A small autoregressive pixel model, trained from scratch.
Model: arch transformer_decoder, width 256, layers 8.
Data: trained on retinal OCT scans (Kermany 2017), 18.1 epochs.
Rows from block 2 of a small autoregressive pixel model, named by matrix and row number. Rows with one number belong to one neuron. Each number is 500 + 40 x the weight over its row's rms, rounded and kept within 0 to 999. All counts start at 0. Numbers have three digits each. After the name is the row's rms in percent of the matrix's.
After each neuron's rows are labels from the 100 images, of 14976, where the neuron reaches its largest size: "responds to" is what is common among them. Only what is clearly more common there than usual is listed. The data: retinal OCT scans (Kermany 2017). In brackets: how many of the 100, against the usual share in percent.
# gate: MLP gate (model.blocks.2.mlp.gate.weight, 672x256), inputs 86-171
# fc1: MLP up (model.blocks.2.mlp.fc1.weight, 672x256), inputs 86-171
# fc2: MLP down (model.blocks.2.mlp.fc2.weight, 256x672, transposed), outputs 86-171

gate.51 076:498536519446538524486537524488452474507473514470445499551601557480457487499514544551520553580460547517471433455510391527468484493490511567431472519600448508532560463465510482507490498472518531534524557487515492489500548463501571455475613523486474467464488535
fc1.51 080:508511600468523458483442526458532491552526511533557524502585470465510553469487480519406503544457474466446498528526459475509507434554431505529514564582565561453502501559512531512514497526483380551464550490501507457545509510560538457491482457457540493407510482
fc2.51 076:515468580425517482509510527547477508510491445436512546483502479484439531554442467529462530512497513512498590492511517507503514555559489491493488549475438484513629528558526559510471525506520437515433564424434490560459499434526509501484456549427450530517507440
responds to: finding: choroidal neovascularization (59 vs 29.4)

gate.515 109:460605478558417578526514596472535526474541505597490568410441432485516492555528447511390542504437463444512545423500610467500454466546478478517497546437566460526454527476569487506496548506510441564458451509515517490471511457524524478464535482465498525537475572
fc1.515 103:464509457543544534435494591412455502503539476495522491557524464489425467541509474514521524579496544483476529419495536434461468504483556530513474514523491465515473521480490459497452537564501440552534441548440528557497479491528495532559464548477525551477497565
fc2.515 103:475556483502433545477425519495566501479539482474498579553520425520533499485511521474520472476433529546496490508542540539444456489537517516491544492484455460527541539556554445486458504526559557531460533462471555456489473549430533466494438475540479521486541484
responds to: finding: diabetic macular edema (31 vs 11.7)

gate.527 106:440455531493449513495516573472596532492524512508562461528460450545470451543476521391543494566481527479511482536467589549457507497485506500527531446525519514557465594481463552556526483546469463537495507454513536480524474495520509565505509487525458518516447486
fc1.527 109:481441504437464498513451520461471481481499456461571525480412563555536454503563445433551584493541468514495531524531531567469466495482510482517438526482489455523408526526483521454488513486505470464495560554483499457517512578495504549608543446474521512512488456
fc2.527 116:504570557406511498539482481560489496504550533567495483529431463479496498541475480519466489521520488496449560534473567445495531483527547478513470479536515518486434548523423445470531532473480478507488501506448519429573467513549508557479504465474515506453468502
responds to: finding: normal (78 vs 51.6)

gate.440 100:416533529465509531530485543475520491502428476467553533522491511502523516514449497495473463493515461489443542475472489464532417550484481474537589508510522490538515464431435498509471517520530446595489450498501473423493513517538533481479435473538455486477505475
fc1.440 100:522521484467520484545519538516462542492498487478512547552512555471491515545541494450533506505483590468567527477454468496565525495523433498500480499509509414506548461514524479444520440551451472491539523512447464547530466558455439463506522461545467562484458525
fc2.440 102:502421492506442484514527489518482546465448505521541460530518444487512448525525382490484544509512477551508415542506519572459590443534510516435445477508447497563558513457519486479462496480541511449520506489485454554517496466375536508582515512519456536470426559
responds to: finding: normal (78 vs 51.6)

gate.14 096:540517520588439432461553527513476519468519505442490539484528568476529498543449562539492526519540531485432484432546646490467453468545554504436554460474532511475548481538515468542459441467516514511471457447456519509467407586428560507544521500495534536477521478
fc1.14 102:565409567516448500503510455471496578595486533533503468485473494463501581508463494520525508500468491539538481595472420408556453540570452477465465499508512479523495517541506552517572456553494428515494481418513445526491547546525538492473522446555517478442466433
fc2.14 104:542481492478465512476542441416473519470509519454492496500493557460489502536480459462497536494471468495518500541489516493512530453461515493538467431516466474533459539465511433454483572514557460593535436411448468552485551514518462404479512460519513515442509447
responds to: finding: diabetic macular edema (33 vs 11.7)

gate.136 101:563477581448473527491507461517459512486501480477439482511498523544486505525505551494436453478467507506559490533502515514490517584464559476522488402506518458372611554505550490491474480472530523475563527505468530491414532564519481540501488494459555579553519466
fc1.136 098:473493534420520558484511504455471463507494469519473432477503504480501596588485533475462494508523472507498496511479483513476440422538539512522489505489519440468598553486527465515520508460507541434547484515475440550417477531495512563510492430378450514523519509
fc2.136 105:452479459493518545455560497477421440471495446512474447476538575468457514528510490544458490548538492524472424452477480523442523505481457514492525481473500490452533481496513482515496461528509508495483501461530431527510535567477449530506485501513526513537523558
responds to: finding: normal (81 vs 51.6)

gate.47 098:555549456531589481544438511520493527501477428482532475445522528512460539472435489511463485492616479550506529529502514546505494516486538534425447483549490562516471500492515513530488510477492475449434490416516427479532501568441522524481514547487504503512549463
fc1.47 104:510517495471629440439425483556495476522653406526547487482487453525587456486492470517510520446442559482485507523469469501490526482494445564519443522488490509488551451498527503585537545549490475427504440456491552521471551519535510497540462536515474481486556486
fc2.47 105:506468462492528497480526437511515528518542570493554512498538460564498475490480546517503487486490557492517549539523380536517512417474486512459524583495439504481555457516542548483525478538540469409452449580510561574413512500482533503577490534465502501486437506
responds to: finding: diabetic macular edema (65 vs 11.7)

gate.238 103:489591495469466502476502429443468516464529493455508547496555472551531440489515511479503516533452456518488414462471519516503509527513573522495508488433487469524411562431516574523519462513560528556457549531461437488517560547518532478416475584553572593507494545
fc1.238 106:503519491454490475444476462491503498499520448523485540577475558493575594423492437436510504477497479519503506417471452484553608460508505468448475453554564514454520555467516505562512563469479520501502475492481561504495519470512482520538487438507457457532520498
fc2.238 108:531524578505511544474432552452483535480447480417452504513512556430500531449521462514506506502579488457448559519528524462460477452466492504486509466485561454531559567598532439526490468507554514552584433531480461550482466478518497476533512465449409513536492458
responds to: finding: normal (78 vs 51.6)

gate.130 097:492491412531533563386539584451471503465532493485423537500517475495535582508486472430538506526650475510512503535534451525471547530493491488526527449475451493507451576446453498514434463546507480508579574495563511458469486501521480458528518517462528509519472455
fc1.130 097:435541526393497562478510414487585468582460467486561517505533575463514515503516521466489477501558551491473550499487498528498514593537519555544505476509448503557549486539536566458547512501525441470531541493482529541534468454508457491476518580452448501525508432
fc2.130 097:493525533524567437531562478446498545559435479497525528541542525516540509513484520504537521443544520508445495526384433448600460502473498464452512556573500527474506478424536558492494547460464528549522477501518425518482480487575546569508485525481497477501421516
responds to: finding: choroidal neovascularization (59 vs 29.4); finding: diabetic macular edema (30 vs 11.7)

gate.600 094:503547547472505525495588529505461542492471565518512381506483472511542504503469505503465445483450467491469431515506434474519559431516502488515557456500480484518440383555541501596504486510509500512450474493560511545485531465560508492578471515494487439422547483
fc1.600 097:451503477486525525378553511487540514534537544438518503537491410494549472489500530534505533452464520435499552570534481441520547548509476539506502520540535491518495486448445502512531488522489539462483504433464494484508499493521536443514470558528491499468559501
fc2.600 097:479555460440487439569521475478520465586525496478552556428468451528366511468557467492493506517508414546517454545532485517473585507494503456505444495498470524565471429491428495471531483531514583506461558447517532526581533447482462509522555485505439551492461469
responds to: finding: diabetic macular edema (30 vs 11.7)

gate.234 104:528507499537546473513442402487520451515486497549494473500528434518551527510441516498432473446546512560433445511530522449544440531462502512417534468453524558555583461566557509484495540446543477520523504472578503546413491485424487529480503481474526477450483450
fc1.234 105:563453440456460543421519515508455496471509516483459448571498426446506506455546489453521442498540502500456502531455512531500500507475503436468450612615459429448457485507473468524499505498537587446420477463532489529429493475500448466585553515485586483478499459
fc2.234 109:556506443568525445471481502493531532583466494494530468494484529565420537489469547461471483503531497459491518500474520496488497483524516408442484521569477411484466428545525493492452498481516493546493500526464461441385415535536516558483495556533465508454473496
responds to: finding: normal (85 vs 51.6)

gate.569 102:479498454466489494463492549619553499483517469461504471485529562458484534447501513452509449407520606479512502518409580525578441529515484482483439458429487551488393481447443520462512588460469510515535497467549469483519511508488501453431535460500451419487497524
fc1.569 102:473457536484511465562492483498482526534462476497471499487461455476525508578527558473496436507471509552541485402432490573474458479525517470485557502573505508542453494499498508507542482561509583540480492571490434515466457563487446467548472462463567486516476467
fc2.569 103:537515466528507530491532554417456509432503497489515504501453524500487541484527480501479500548487495460434467545465502469602497483512540455417454463376514446493501445499536504510429500568530482554561511467485452445452518474521505424558473557438475468490551497
responds to: finding: diabetic macular edema (64 vs 11.7)

gate.90 107:553517482537562531544485489571452528575529546547437470526456481546508505401461453542467497443541492588547525476477509476493501497537484481534504424441598451463544519537489542466538547474555466470483525513479395517528451514565475474505490489510409469461525523
fc1.90 103:503516553555454480533406518472621498484505487567527577493456507464473531425544525486515467507514535513554528481448465529551560506462524512518486512464505533505523425507485453470462466466520460542531449541424488440512442551495522488481494565557546532452434528
fc2.90 111:479489426585575557410465429471558532510514462532581497557460527438478517483496524481418451473550526484486439569459529502494436502501507505512465482501491532493548468453466529497451490506517468540504489483551540497509525499498534503457518520530541513508456506
responds to: finding: normal (91 vs 51.6)

gate.560 099:465511532537510502492475551536464443515427452514433546475488479544481501558466477441508545564554499577447467605514570456507520505473487535552489551455512369533551462561526501542564576522453551487415476535530521494502425547433469488579510464492409537491513488
fc1.560 109:557490536474463521505423503488504490511525449530513538498492594525522566535500491484530517497473521499395559532486558456519597436473493477469420519541485508536453500519464518532516501460426520528525458584539491515517500532496499459512502486507514461564514466
fc2.560 098:527490533493551444509484428502503486581569493462528470479452505496489641481469510463552464542571472605446523553498477561583477518519567447469492531461471500507474494445439492494538523548452455499426559456547468448522419530501496530490500466544535551505531509
responds to: finding: normal (91 vs 51.6)

gate.25 107:484524506434547524529499483464525458536522456516552508500556532504553503431457554444484529497560536491505570472471544563517442505553454472537555484469585503481518509483484532498519519461508499438371547522478470517488536449485463515552506524532495496519570497
fc1.25 100:467507580478462487466471521469548443470548520579495518509548520469515390470422535523496535559476514521506554519451586562539480439478474479466525524492478570503465480475501554481518536477419530526473509479473547490557536505544473496500510615431540480495514528
fc2.25 104:535445475471529474505471487427413502520562515494530536507558489553434591480576456493481495530468505515568509451549485490522508468504478521499473511599466569540574477476536526465513535462531509566508540521475460497541493551398483547569547493494501492542426474
responds to: finding: normal (86 vs 51.6)

gate.317 095:500528480496507535499507482537420473435445541534480443529490479460584500491493515529459535533499526491486494537439487521498515504496468600550498531494527447452435495455497511495532494554501470490450551494530470510501504467565518532479505496499515569515504536
fc1.317 099:514452431541509446477494447477429460517491534501508484522626494527442461582514470497508477504499540522478472420511505483556514534515532510448546449481469580493503413541508433492568411538500507480471480500565577429546475445557535552493457548495513465551501553
fc2.317 099:444533527529509471524582504474484509448377545519552557491475445539539492544507560565409443570501535475493484481532504415456485463475486508581571537544449482539522433514533525462457549518557496501583475480493461517546458528470480487496514438487522487520424527
responds to: finding: normal (93 vs 51.6)

gate.525 107:432485468496520468514439508477447543516457497472520549456506395480503409437504508457468497467499465528464405504575492511553500472540550534589567450478450509410524482474496535532517511526476422433468508478507491510491533487460589473479483478516501549398525522
fc1.525 105:552488520502524503519444530531491547508467467503501516525437526495504469471514529539531559561474488462504548481477503560492498471432544448528540410459468495520557489483525590521474533490480413542507464543415511534414464460465542476480531582495495568475503530
fc2.525 107:526517496528469517431524401549510532458607468500535495534513529469501543437533473539490505497525538519471531555515523441504465490520433478486532429427442569521570455469478605469440489498499461557495574558452585461493522447503539481550500471462547504548495514
responds to: finding: diabetic macular edema (28 vs 11.7)

gate.210 095:524524466498514545489518468472596520440421459588484494549474453525477535527460506484512481475474482577448472560528610465434418522516548383494530533553461476457487474550507531445484553472532491541524482510501562497519538404516467478497420533503483549449436398
fc1.210 095:466554467549514518482566480520456509518480462432508385456471513386462457444482525469501479524468504459573485515491474520498545567513520528502510501511504523458521478503526559473463467556560487443444557471452488518529461522476469546515506467453497477433450528
fc2.210 099:620494488582560565511517446516552545480519439518504527490478540488598420510524533537535507484465399519568506528496504519524471466464506512510545481566551464523549515553509505510446549449489515503585499476527516443467521481473421476487527456567453537463477451
responds to: finding: diabetic macular edema (49 vs 11.7)

gate.654 101:491450426488505543511423533490488464461556533474474424514510455508575464503521523448517516456469476513503495509481452468542483467453569479470498469503539461558502454534499486555458598512502498568434468490593527466504488573480431468548578455525461493594470541
fc1.654 106:489503459559485520492492475547481532484512506460542513445475590561460520479441546477490451523456587482506559466520585505560461521466434505419535462516477559520488544446520470564506500527538474455539469497459464539483515511537505463496467569493463499476464442
fc2.654 105:570549529471495524494429462513509491494426505540535461545504465492528480595527510445447472459456519538444494451426509437456507481529430539479521533545499417552411441479503500556493557472514517511463426544462473492518536498585525520525534502534418466466503524
responds to: finding: choroidal neovascularization (80 vs 29.4)

gate.162 105:435465486438518378530542476483526479530485451493518494461496469551525478467472476483439446499540471555521492481512474468561499544591454475439459579569471513427548481519486443545491522521463478442502471525480528532490501475486506491471495502506486497447429570
fc1.162 107:479499475540558519498468457551491512500497511529500484492481512547408544517579519492492486464520574477515538465505408434502581515533524528480486504480549492482505470538506419559618522469499505498521490538509596419496524545556503539460444530461535457517501556
fc2.162 110:505492497522495531424435528595434545502580503550541496485459560563495459440418452542502516488492527502510560488442452492495479514474431419512494497379500541466507507472424557489494538557487453559535536562470581474448567466487495508526483549501530517449554488
responds to: finding: diabetic macular edema (52 vs 11.7)

gate.507 104:492506522438511485639539472555498584499489516433456462583449399571488582435502493481481462488492543539477487467526492498529479424521506481499580432465526584468529414533585593468585532502495572532525519522455484532449557530496550482452479486485490510462464525
fc1.507 101:519474530535444491451442482544538493544559520511582537451464500558596441480462539533511489437550519598498534538519530529460545537416488560447482484405531554518552487519511515481453516506481432475457449503479438502487500478537459528461540505574489505501500447
fc2.507 109:486496580490403518522513557506527532463495510476528449538482464509478466469467458497537534476461476524493514440489444511525467480448464516568508402373501579517523532430506499497520569586532527503499515497467477527520487467458427439522456479454515499555524503
responds to: finding: diabetic macular edema (48 vs 11.7)

gate.159 105:552540450519528468483503513491558486540491482585523521394446499488474560497440586464484505523453530504479499559456540414490511521539450537514483464406554507510471463500610516478457439526568576514523487536550442477516481460456473510441505493588541539430477495
fc1.159 106:441476513510535450580456502507408466504521540523468587467496482546485510581488526403470513451540512450415396509504444475410549519518508583587452455455497531531481482500579442500481456465443488494527459534454470445509527476513502438476493515475500495513422518
fc2.159 108:557490533431440592447511488453514492506509450492579505486486502455518418586537489539493458432588500547557465467480435507491432506504479540593547532426486516456394452483433518516489442479522508435494508527496450531609560498488491504529490408560541504461543495
responds to: finding: normal (80 vs 51.6)

gate.79 107:444473562540525484489536430560533523534546465446516482446543519466514523488575486572519493469511512444467598460561431433479558536525464493490537520520460480503528513539447542531514477440482482519497489476535557473549498496601553484538505524505507456454498469
fc1.79 104:525511500513509482489535495492497487488494477467604458518553503544577471529509487487512477466490500441533528481523499457587554494522496518507502505533571507520411532465553477486523540547539488522525486570526519518527402514496481500495549530592507526529519514
fc2.79 107:448539560559491444502463548563463461495485514512492511546520539541501475573410465530519430525508513534471445512496553469415528553510478518484430577442510529462425463506567540465503485504557508475488531456485437530461514545561409517506485519479444550532470382
responds to: finding: choroidal neovascularization (63 vs 29.4)

gate.472 104:510505511506434493538490482510540487459450417429536422488626521492500513490505467445569471441508504457546443501444527456473511454508527458532485471535513455535494466477480568514506523525458534473495543480479501496490493499576565508443510532483461530512449476
fc1.472 111:569467480460445513566404458523555496500467426467515493517552438524479489532478517489583455488490521511510487483529579413492515540524476509474533486488498505482528451499530523455486507528488537473504499472515491581551566533526458525433496439526457501467456469
fc2.472 105:485494541456520525497469456487561505534541512516522491476547402531493493486502447519544541560567533511437465453571553419463466534458473451508504478480506541506531494523538490504574413490516506546475570503494488581552544552477555514504467460565453466519539547
responds to: finding: diabetic macular edema (29 vs 11.7)

gate.353 107:531501513512492560515525374515541561511517528462477496557491509474422472558511549566458514456489501419570506501573502541482494522495544499508504481508550436464411524440472523462593489432522525505489545463447571547481501481490512563481498435469496499516576505
fc1.353 103:443506465556439482540540516455500512532521522480461467517542475476556552453523504490530493506456545542501430511461484537559483492422466443486525604502477503562516555520525542474488523446519517534514464443544458561495526465478529473575511491523475469544551492
fc2.353 106:547484555534547513511558476532529583489492454406525433470534492485513530421495488482493476532477497515456433600446460532477486497470518457461529476456454526514476594517453502492418563518505471498533532491449508536475506509449476507522527565508514550478533492
responds to: finding: choroidal neovascularization (63 vs 29.4)

gate.123 101:530508465438503502530492493418455540540479479449520456474509516492441466480467475445460430469473565419524580534592573494508557506493471464454450493587487476528500551501445502490536433536557533519451481508543498436522506463516521460442507543476440527539429497
fc1.123 101:458556447456476582510458490558453429515503474508543394540469423505451485504545568454436484458515512457521496513597499491531459498540502510488498532558525600528507498499492458474511479559528511474476535550534491497468498486587490480500448534487492526487466492
fc2.123 102:449562527467491487517486528583394460539471493494579495475470531554449501481486481480441520536464430568449498507506448533509532555468553447525580490574525554447471552518525474538475555514526512498522564550512524453594467430484499477512425497513474488489513514
responds to: finding: diabetic macular edema (37 vs 11.7)

gate.465 100:527520506450502505542541504439533518546480506477446569396550447468469513466543511454450557505516465498532543535501533540554513542507457491576563509559509495453547518524441453560530560481547587488433487553484506494475533574576429493432475511505518544485486519
fc1.465 105:469469486561426485537506534539514483401586500491536546496450490491514430470457473442483460464497594498435534490519549422477513497502535513515539476509414529619399503465500507528479513477499523491364590525505448390681516479454506474504484571591576484495477542
fc2.465 109:498497492550551557495485513512507505510470489466504459499494465492535501424557484560501524482442552483490483513494532469506426449529594504547440483536452497529520391551470514476535539483505462507444563466435489426607558455445409477537472494506533492471422469
responds to: finding: normal (78 vs 51.6)

gate.387 099:452533526536413536522507568555472507541469479522445467443399518449470486552541511432476506496474516445470477528462451457486513569477482514511568524496529503507428518526456515525466557460539547504480501540463531505470518463583471503531445432498411514491486473
fc1.387 101:442521558558472473512507513491513504534529498429453459517467572538431524520521566512521518554490541556402474469515482468488447547490461483500537531522487551521502522472448404549548553468510586458483482508493434486533527582509519526484534523596526511484506505
fc2.387 111:480447535491578510467554563512502478489478481485465512534588533503476465516546544497478492500535470531448484463525579483469402506519565534451444531475529448548456485522531574488508519514486510503540494466425533486527425499486505558406567484467541496478471532
responds to: finding: normal (85 vs 51.6)

gate.571 101:516423469495457533544452555439538500497576508473461433514498492529488473505536557488484524441450550551451496500459581414474446554487573473551489515439493466517527477459504529493427489511556486530451489451534538586468487556483455431478530490461525533588464492
fc1.571 105:510450533475491567499465487429493517422539526526515554457533478549478506494525500465491452558518461460533537457498370468447430491474498498529496496577446489539497461468489462471514515438535481481534485553520441493507552538544529473498465522512535590496524486
fc2.571 096:522528562491569502474486516498532475483523466549536536477501556531382519449513514448545483517474490502500518426567448572493514478447529597545440480520507513496498530481535461516520553574534555510497572475494458535465532536494548486551463502508379562493423554
responds to: finding: choroidal neovascularization (61 vs 29.4)

gate.389 108:540530439491544513488519459508445584480510585519448477541412492486439570477500520481455499503538494512549512514528605524387557453490527513509477476485497491521485474449462548344515491499453573479505510495413470484512459493437406507572518487498513460490456506
fc1.389 114:479514469542515534521519507477427435495512511526477516505465498522434459499582505546477481483553429439446530531496443534428522545455516455506506459449475385545481507505453569576533555492506509448532449524524487484496517574429499462504440476519498502527505533
fc2.389 110:488494502488532433545488520449436514457471561478520488495501403538428461567524505458498515498496511532424547425521532472521481506440424520489456496465555395481478517480495467455495541511492499457560459529428416498533499493469421472565445480448502523556446445
responds to: finding: choroidal neovascularization (94 vs 29.4)

gate.398 101:459509517583530468534564499449516512518446513573461492461510495470521515517433465471484465473456541510492587497502501508526578515463472551452473474459479429444515539508514582461518520440423531513444465491422490510463498510456462460574481491524501527506413510
fc1.398 099:540499514442472540519518456511462546505562490478502480526541421536536456507538527499486489527517451499562475557461621487556462516542540532546503533562486599536529515506536448438471464456470530490452570502535472491460543478427526546522496528493513509473502554
fc2.398 107:492476571561513492593500448568489495474482537488507482483499489534513474497478462483496581474450486455495508448510464411503482561468450460595571470454524566544581513477452520550556482551453470572521453486495488458521512515476604488479494515534538421544577522
responds to: finding: choroidal neovascularization (59 vs 29.4)

gate.589 102:476510498507511535463476510514492507443504527436439569514534488464429490496483468518505493531590491493470557631546539447478482550477543528533502512502553500475495538467462468493515515501496518559464478504490521511449449465500502486531499506500532518495538547
fc1.589 101:502513508538469526476532423430495449475506512531502458545551520497466477511539445504605469555493480478486450523517486522464505599503540527489513446419462515500518497569425501499508562453494512553513548581559421512492551527449499508441484486483449545512514504
fc2.589 100:494476559503532555568495512487536575477491478505582518464520567589495465614524595502423450505484448519500473544480522485526522543487492534498498459469397489530433535516518520476554490449523433479559518426505430463534457528514466479481437485483522477502514482
responds to: finding: diabetic macular edema (32 vs 11.7)

gate.135 094:509558535484494517513558501518535521418461510576493583445560498484466549453511523564524441504569451474519454468490511497483540461522465462468510478530552499504503551483542574485467525465506512559493468547520446511562557535485502494485501520469591473474471503
fc1.135 090:530527567474499477466579534501461470525422481419569501533571535507575535496427487428527489499545556513585504553467430473504544503540525547516439547554518517470462493499506525475553478493533542591422497527515531504547528453509450480519514565489522500547480526
fc2.135 095:523483577541482450528453502550464541382456488508446499558487474474543462517468439507477485415474532516551563475515587464431542516443485520470578525475518507547523492472488482517533574530540491504576425495575440522438466526517556510529490454519511503493507500
responds to: finding: choroidal neovascularization (70 vs 29.4)

gate.609 103:496555604488471530528437555463496462486470428454489505486518455527500501515434531466532539490428559519528487461450541467461468461440538510603516586559531554456511460485491584510519549524513479472448451503493522452526493483503503508545520503543500531467502577
fc1.609 104:451524554468533512562505553536540523479461570469502439472517480519498488537491545587419504443541484448408500503512503442538508504470452442495482577516495517538503472436485547471480442510510506505518487425492468489520442513433499547436486474467447470432488517
fc2.609 106:463560437502470490487548505547576449517492572505515481491551535475566512469460535481611460552494464456451529429471508439490585535508492464502419461559507462443483451516506484502549481541480454526586458550511561468510539481515557589535527529479555487515478536
responds to: finding: normal (86 vs 51.6)

gate.276 109:529561438521444570589494547521551573470556525536418562498616496532629501501539470455432455469479450482432457489484405502560437462505450500515441557491511459499499509483488468488503512501532472507511469514468455477457505467553511445518432538521486474503495609
fc1.276 102:505502513472497506486519535467486428459516556473545546507497520468492487553483498575462572559429494529517491511471481452456485450510502525524482514496471537488533547380480474543487459557504543488474513504488485521532449525470532516489573564462511502491566507
fc2.276 102:550578528468507415421508527525510423469473516502508481493477474577557474479466542452441446415436535531544376494490603459480462532478499465516481529472529544469544433533525457561492488448470513465549544497506512535508476484526484512548543467516521476455532485
responds to: finding: choroidal neovascularization (60 vs 29.4); finding: diabetic macular edema (39 vs 11.7)

gate.488 101:551492591418541534511552484509504456570491518497488495499483448524469524485442477531527422470463515512459406523503569456500473508488570512558481453422527504517505528541483557436539487429500525530532459543565514495475508477428495459515488466487512451467533471
fc1.488 101:540580480471423533585459452477517513483430471489506488512556561492481506448568533468540492531479530473536471434455493458545542500474467503507475524548466517522545477449489533522493516535504532493517456463439502525506486493559478533540464541444471556526436476
fc2.488 106:470472561573564493483507474498489457560527461463473555548551541418515588441563586487463498445599513425468471436479447515471556504555532513457454547497512480499454487456518496484474533420474435560456467515474508470412477508521507542446515566436510503468471446
responds to: finding: normal (86 vs 51.6)

gate.585 099:469518497489440549490540486439472489509505538455476542478475541530428543454551574557470468506451495487498462562500482519518490520549496497503486420502558411560416482501518567516506574539562550458490511516438435486436503507452456439515504520492539423456435483
fc1.585 097:502470562471542492483493503468482498556440489471533496483524458557466532548490480568534465534434517475544467432506501454496488535497502469463511565523501439480522505481403556607490450502507479462413523429526529530543512529475502570458469475527489498607527496
fc2.585 102:498444490461475483554566582440485489504452428477528419493499530475482433482484542541490548522453563502539437477513443501502586515506464482523518472535457463526449443503517451563517604500550474533496520502549502547523533446463445482485508472509520528558427549
responds to: finding: choroidal neovascularization (69 vs 29.4)

gate.319 104:503511527467546574519460579537465400505484529417473450438511523530429465448543514495498534493501574516517477486439474498490524502470480418491550540520493493556493472445500576517547531511530487518476497476390559518519487554553490451512464480470499490509526491
fc1.319 106:474508522522495421545547527571537501543526505619528472536437517473522522522567515539500530528451522569533456563470440495516554459486473475487509542508551544479490533478500498525495509420508444471478517494473541501525500424441432425525444585515482537580496509
fc2.319 105:430574494511481472430446578476504412509509518452518499464486545467515535520416533539472530538510473471477539550500530492581474468517511580428496492496474442472464495519486530525430573485421501476457492480531463544468491528523476454517506560536421551498473533
responds to: finding: choroidal neovascularization (77 vs 29.4)

gate.86 097:511583451498474536474468513508580475430584507528382545550423516483531473529523526534508498420505452476564487503526502608510530514406466444511442423513471464563544537430541485503551529466496514515491507494568523483440501489475439478487545463488478514552469500
fc1.86 102:468453499470446526532544466507492485518463456556586556508535490516487491528502503484464512465451436484468564441511456466558482451461518528477551486425524453464517524520560455511542467506439505594499517497395508512532543495522491565515492465490436484509463548
fc2.86 104:484521531517573579527512491543464518552487510485514450516528474487493547441483519526483480516502484457468519553444460423559523494511501515496480495495492511504519498458458514516493509505493537507503502508540491440436542418539545509496530536506507484524561547
responds to: finding: choroidal neovascularization (60 vs 29.4)

gate.16 106:493483435462477550510479553435454479465428512443543541567529536490585473578501489488449496473554492487549523481537462539530496511548498522546529472492497496520496445554456473484465457484490472413504475564451535523476509527530469448452491453476477507490479500
fc1.16 111:447520567605529467581457456432496503537515479476454556541481424508509501451496486518497542528511428497458513502499482497493498483479466507527510592512462565524506528493462459471492525461445438509534455542526466529505538506465550478495429554513554517530579513
fc2.16 105:478486521565516449513437436500439474546482507524528600474502500466453513532508528522566497492536491508520513520476478484412532519559525507500574530564454472498540445506502564524524508513500504537454443537474506515461490565479517484462449478567491588491466525
responds to: finding: diabetic macular edema (67 vs 11.7)

gate.331 100:460488512493505497559475483469514461515499531538496530487446579522544502524481492483521529454546561508489516570449515540397527460526491505513460497437469438524478502445466511523485473491483483519526519455515443473451534459531490459498542488541530531528490513
fc1.331 102:447496554448481568468476493498516505500485546515498551480460548521507551529554541558476585465508468463466512516528427532468541469531488540464462449463507507512492401460516547502547487472545494533530488516495490533484492509468423437510483493504499554495540508
fc2.331 104:542543511461481499546433461465549561495483530576419468553506502534452550403499503493528519464451408442506511490524433534495522431473567547481497495534525457471507571513569466507467490520536533503405510443493504552476495445486507421479513558594455527546476530
responds to: finding: choroidal neovascularization (64 vs 29.4)

gate.109 108:535492428413509512426440519493519508515526510508488531458525445534514472429497566479417475508540466432542551539455574570501434486501430502579483476503535515478572465523468496474500510481539497482497467460455514569537528456517523514448578498526491473488499526
fc1.109 113:497467568504525525502561506465520491464429439513519487487549488588577557488514471498450523514479462572535477443441456487533516499546506520536503540486543463473595492465547470455516461498480468514536502467466462477506596524455503556504520517462433479485527450
fc2.109 097:494488462542455464545492491487526533461534444472556528458474514507493492504563590510528481495460487506512462548378442486488596466541512503490447460533421466477459486519500527486470511415482468493594504487540480526452558506552436529501531442440471487475544480
responds to: finding: diabetic macular edema (39 vs 11.7)

gate.350 101:522554479466544488491471513485543546506454541495467465547532568526506565489494469522474528531485461515536511545466489407476516415497468496558484501528504492510522466470580506505485457542488485573529567408543486495533505526537475529503574518519460456561520547
fc1.350 107:487557462461462457516399429489445498444507530502493489503566484388485567496537502504510560461541462395480510465466564546459475513537498497459525534470472524505506486506404512450468458487514503498473506525467524416572569481463492598510486552438497537478449531
fc2.350 106:540580530505473511460517532430580535471504527442490480491547523569523525455472490537453542467472530535466480443475480451524480501494484512501510416511540466531407523512518485523493525409501431490532467517427504582544459502545514432454497485499498445450458541
responds to: finding: choroidal neovascularization (64 vs 29.4)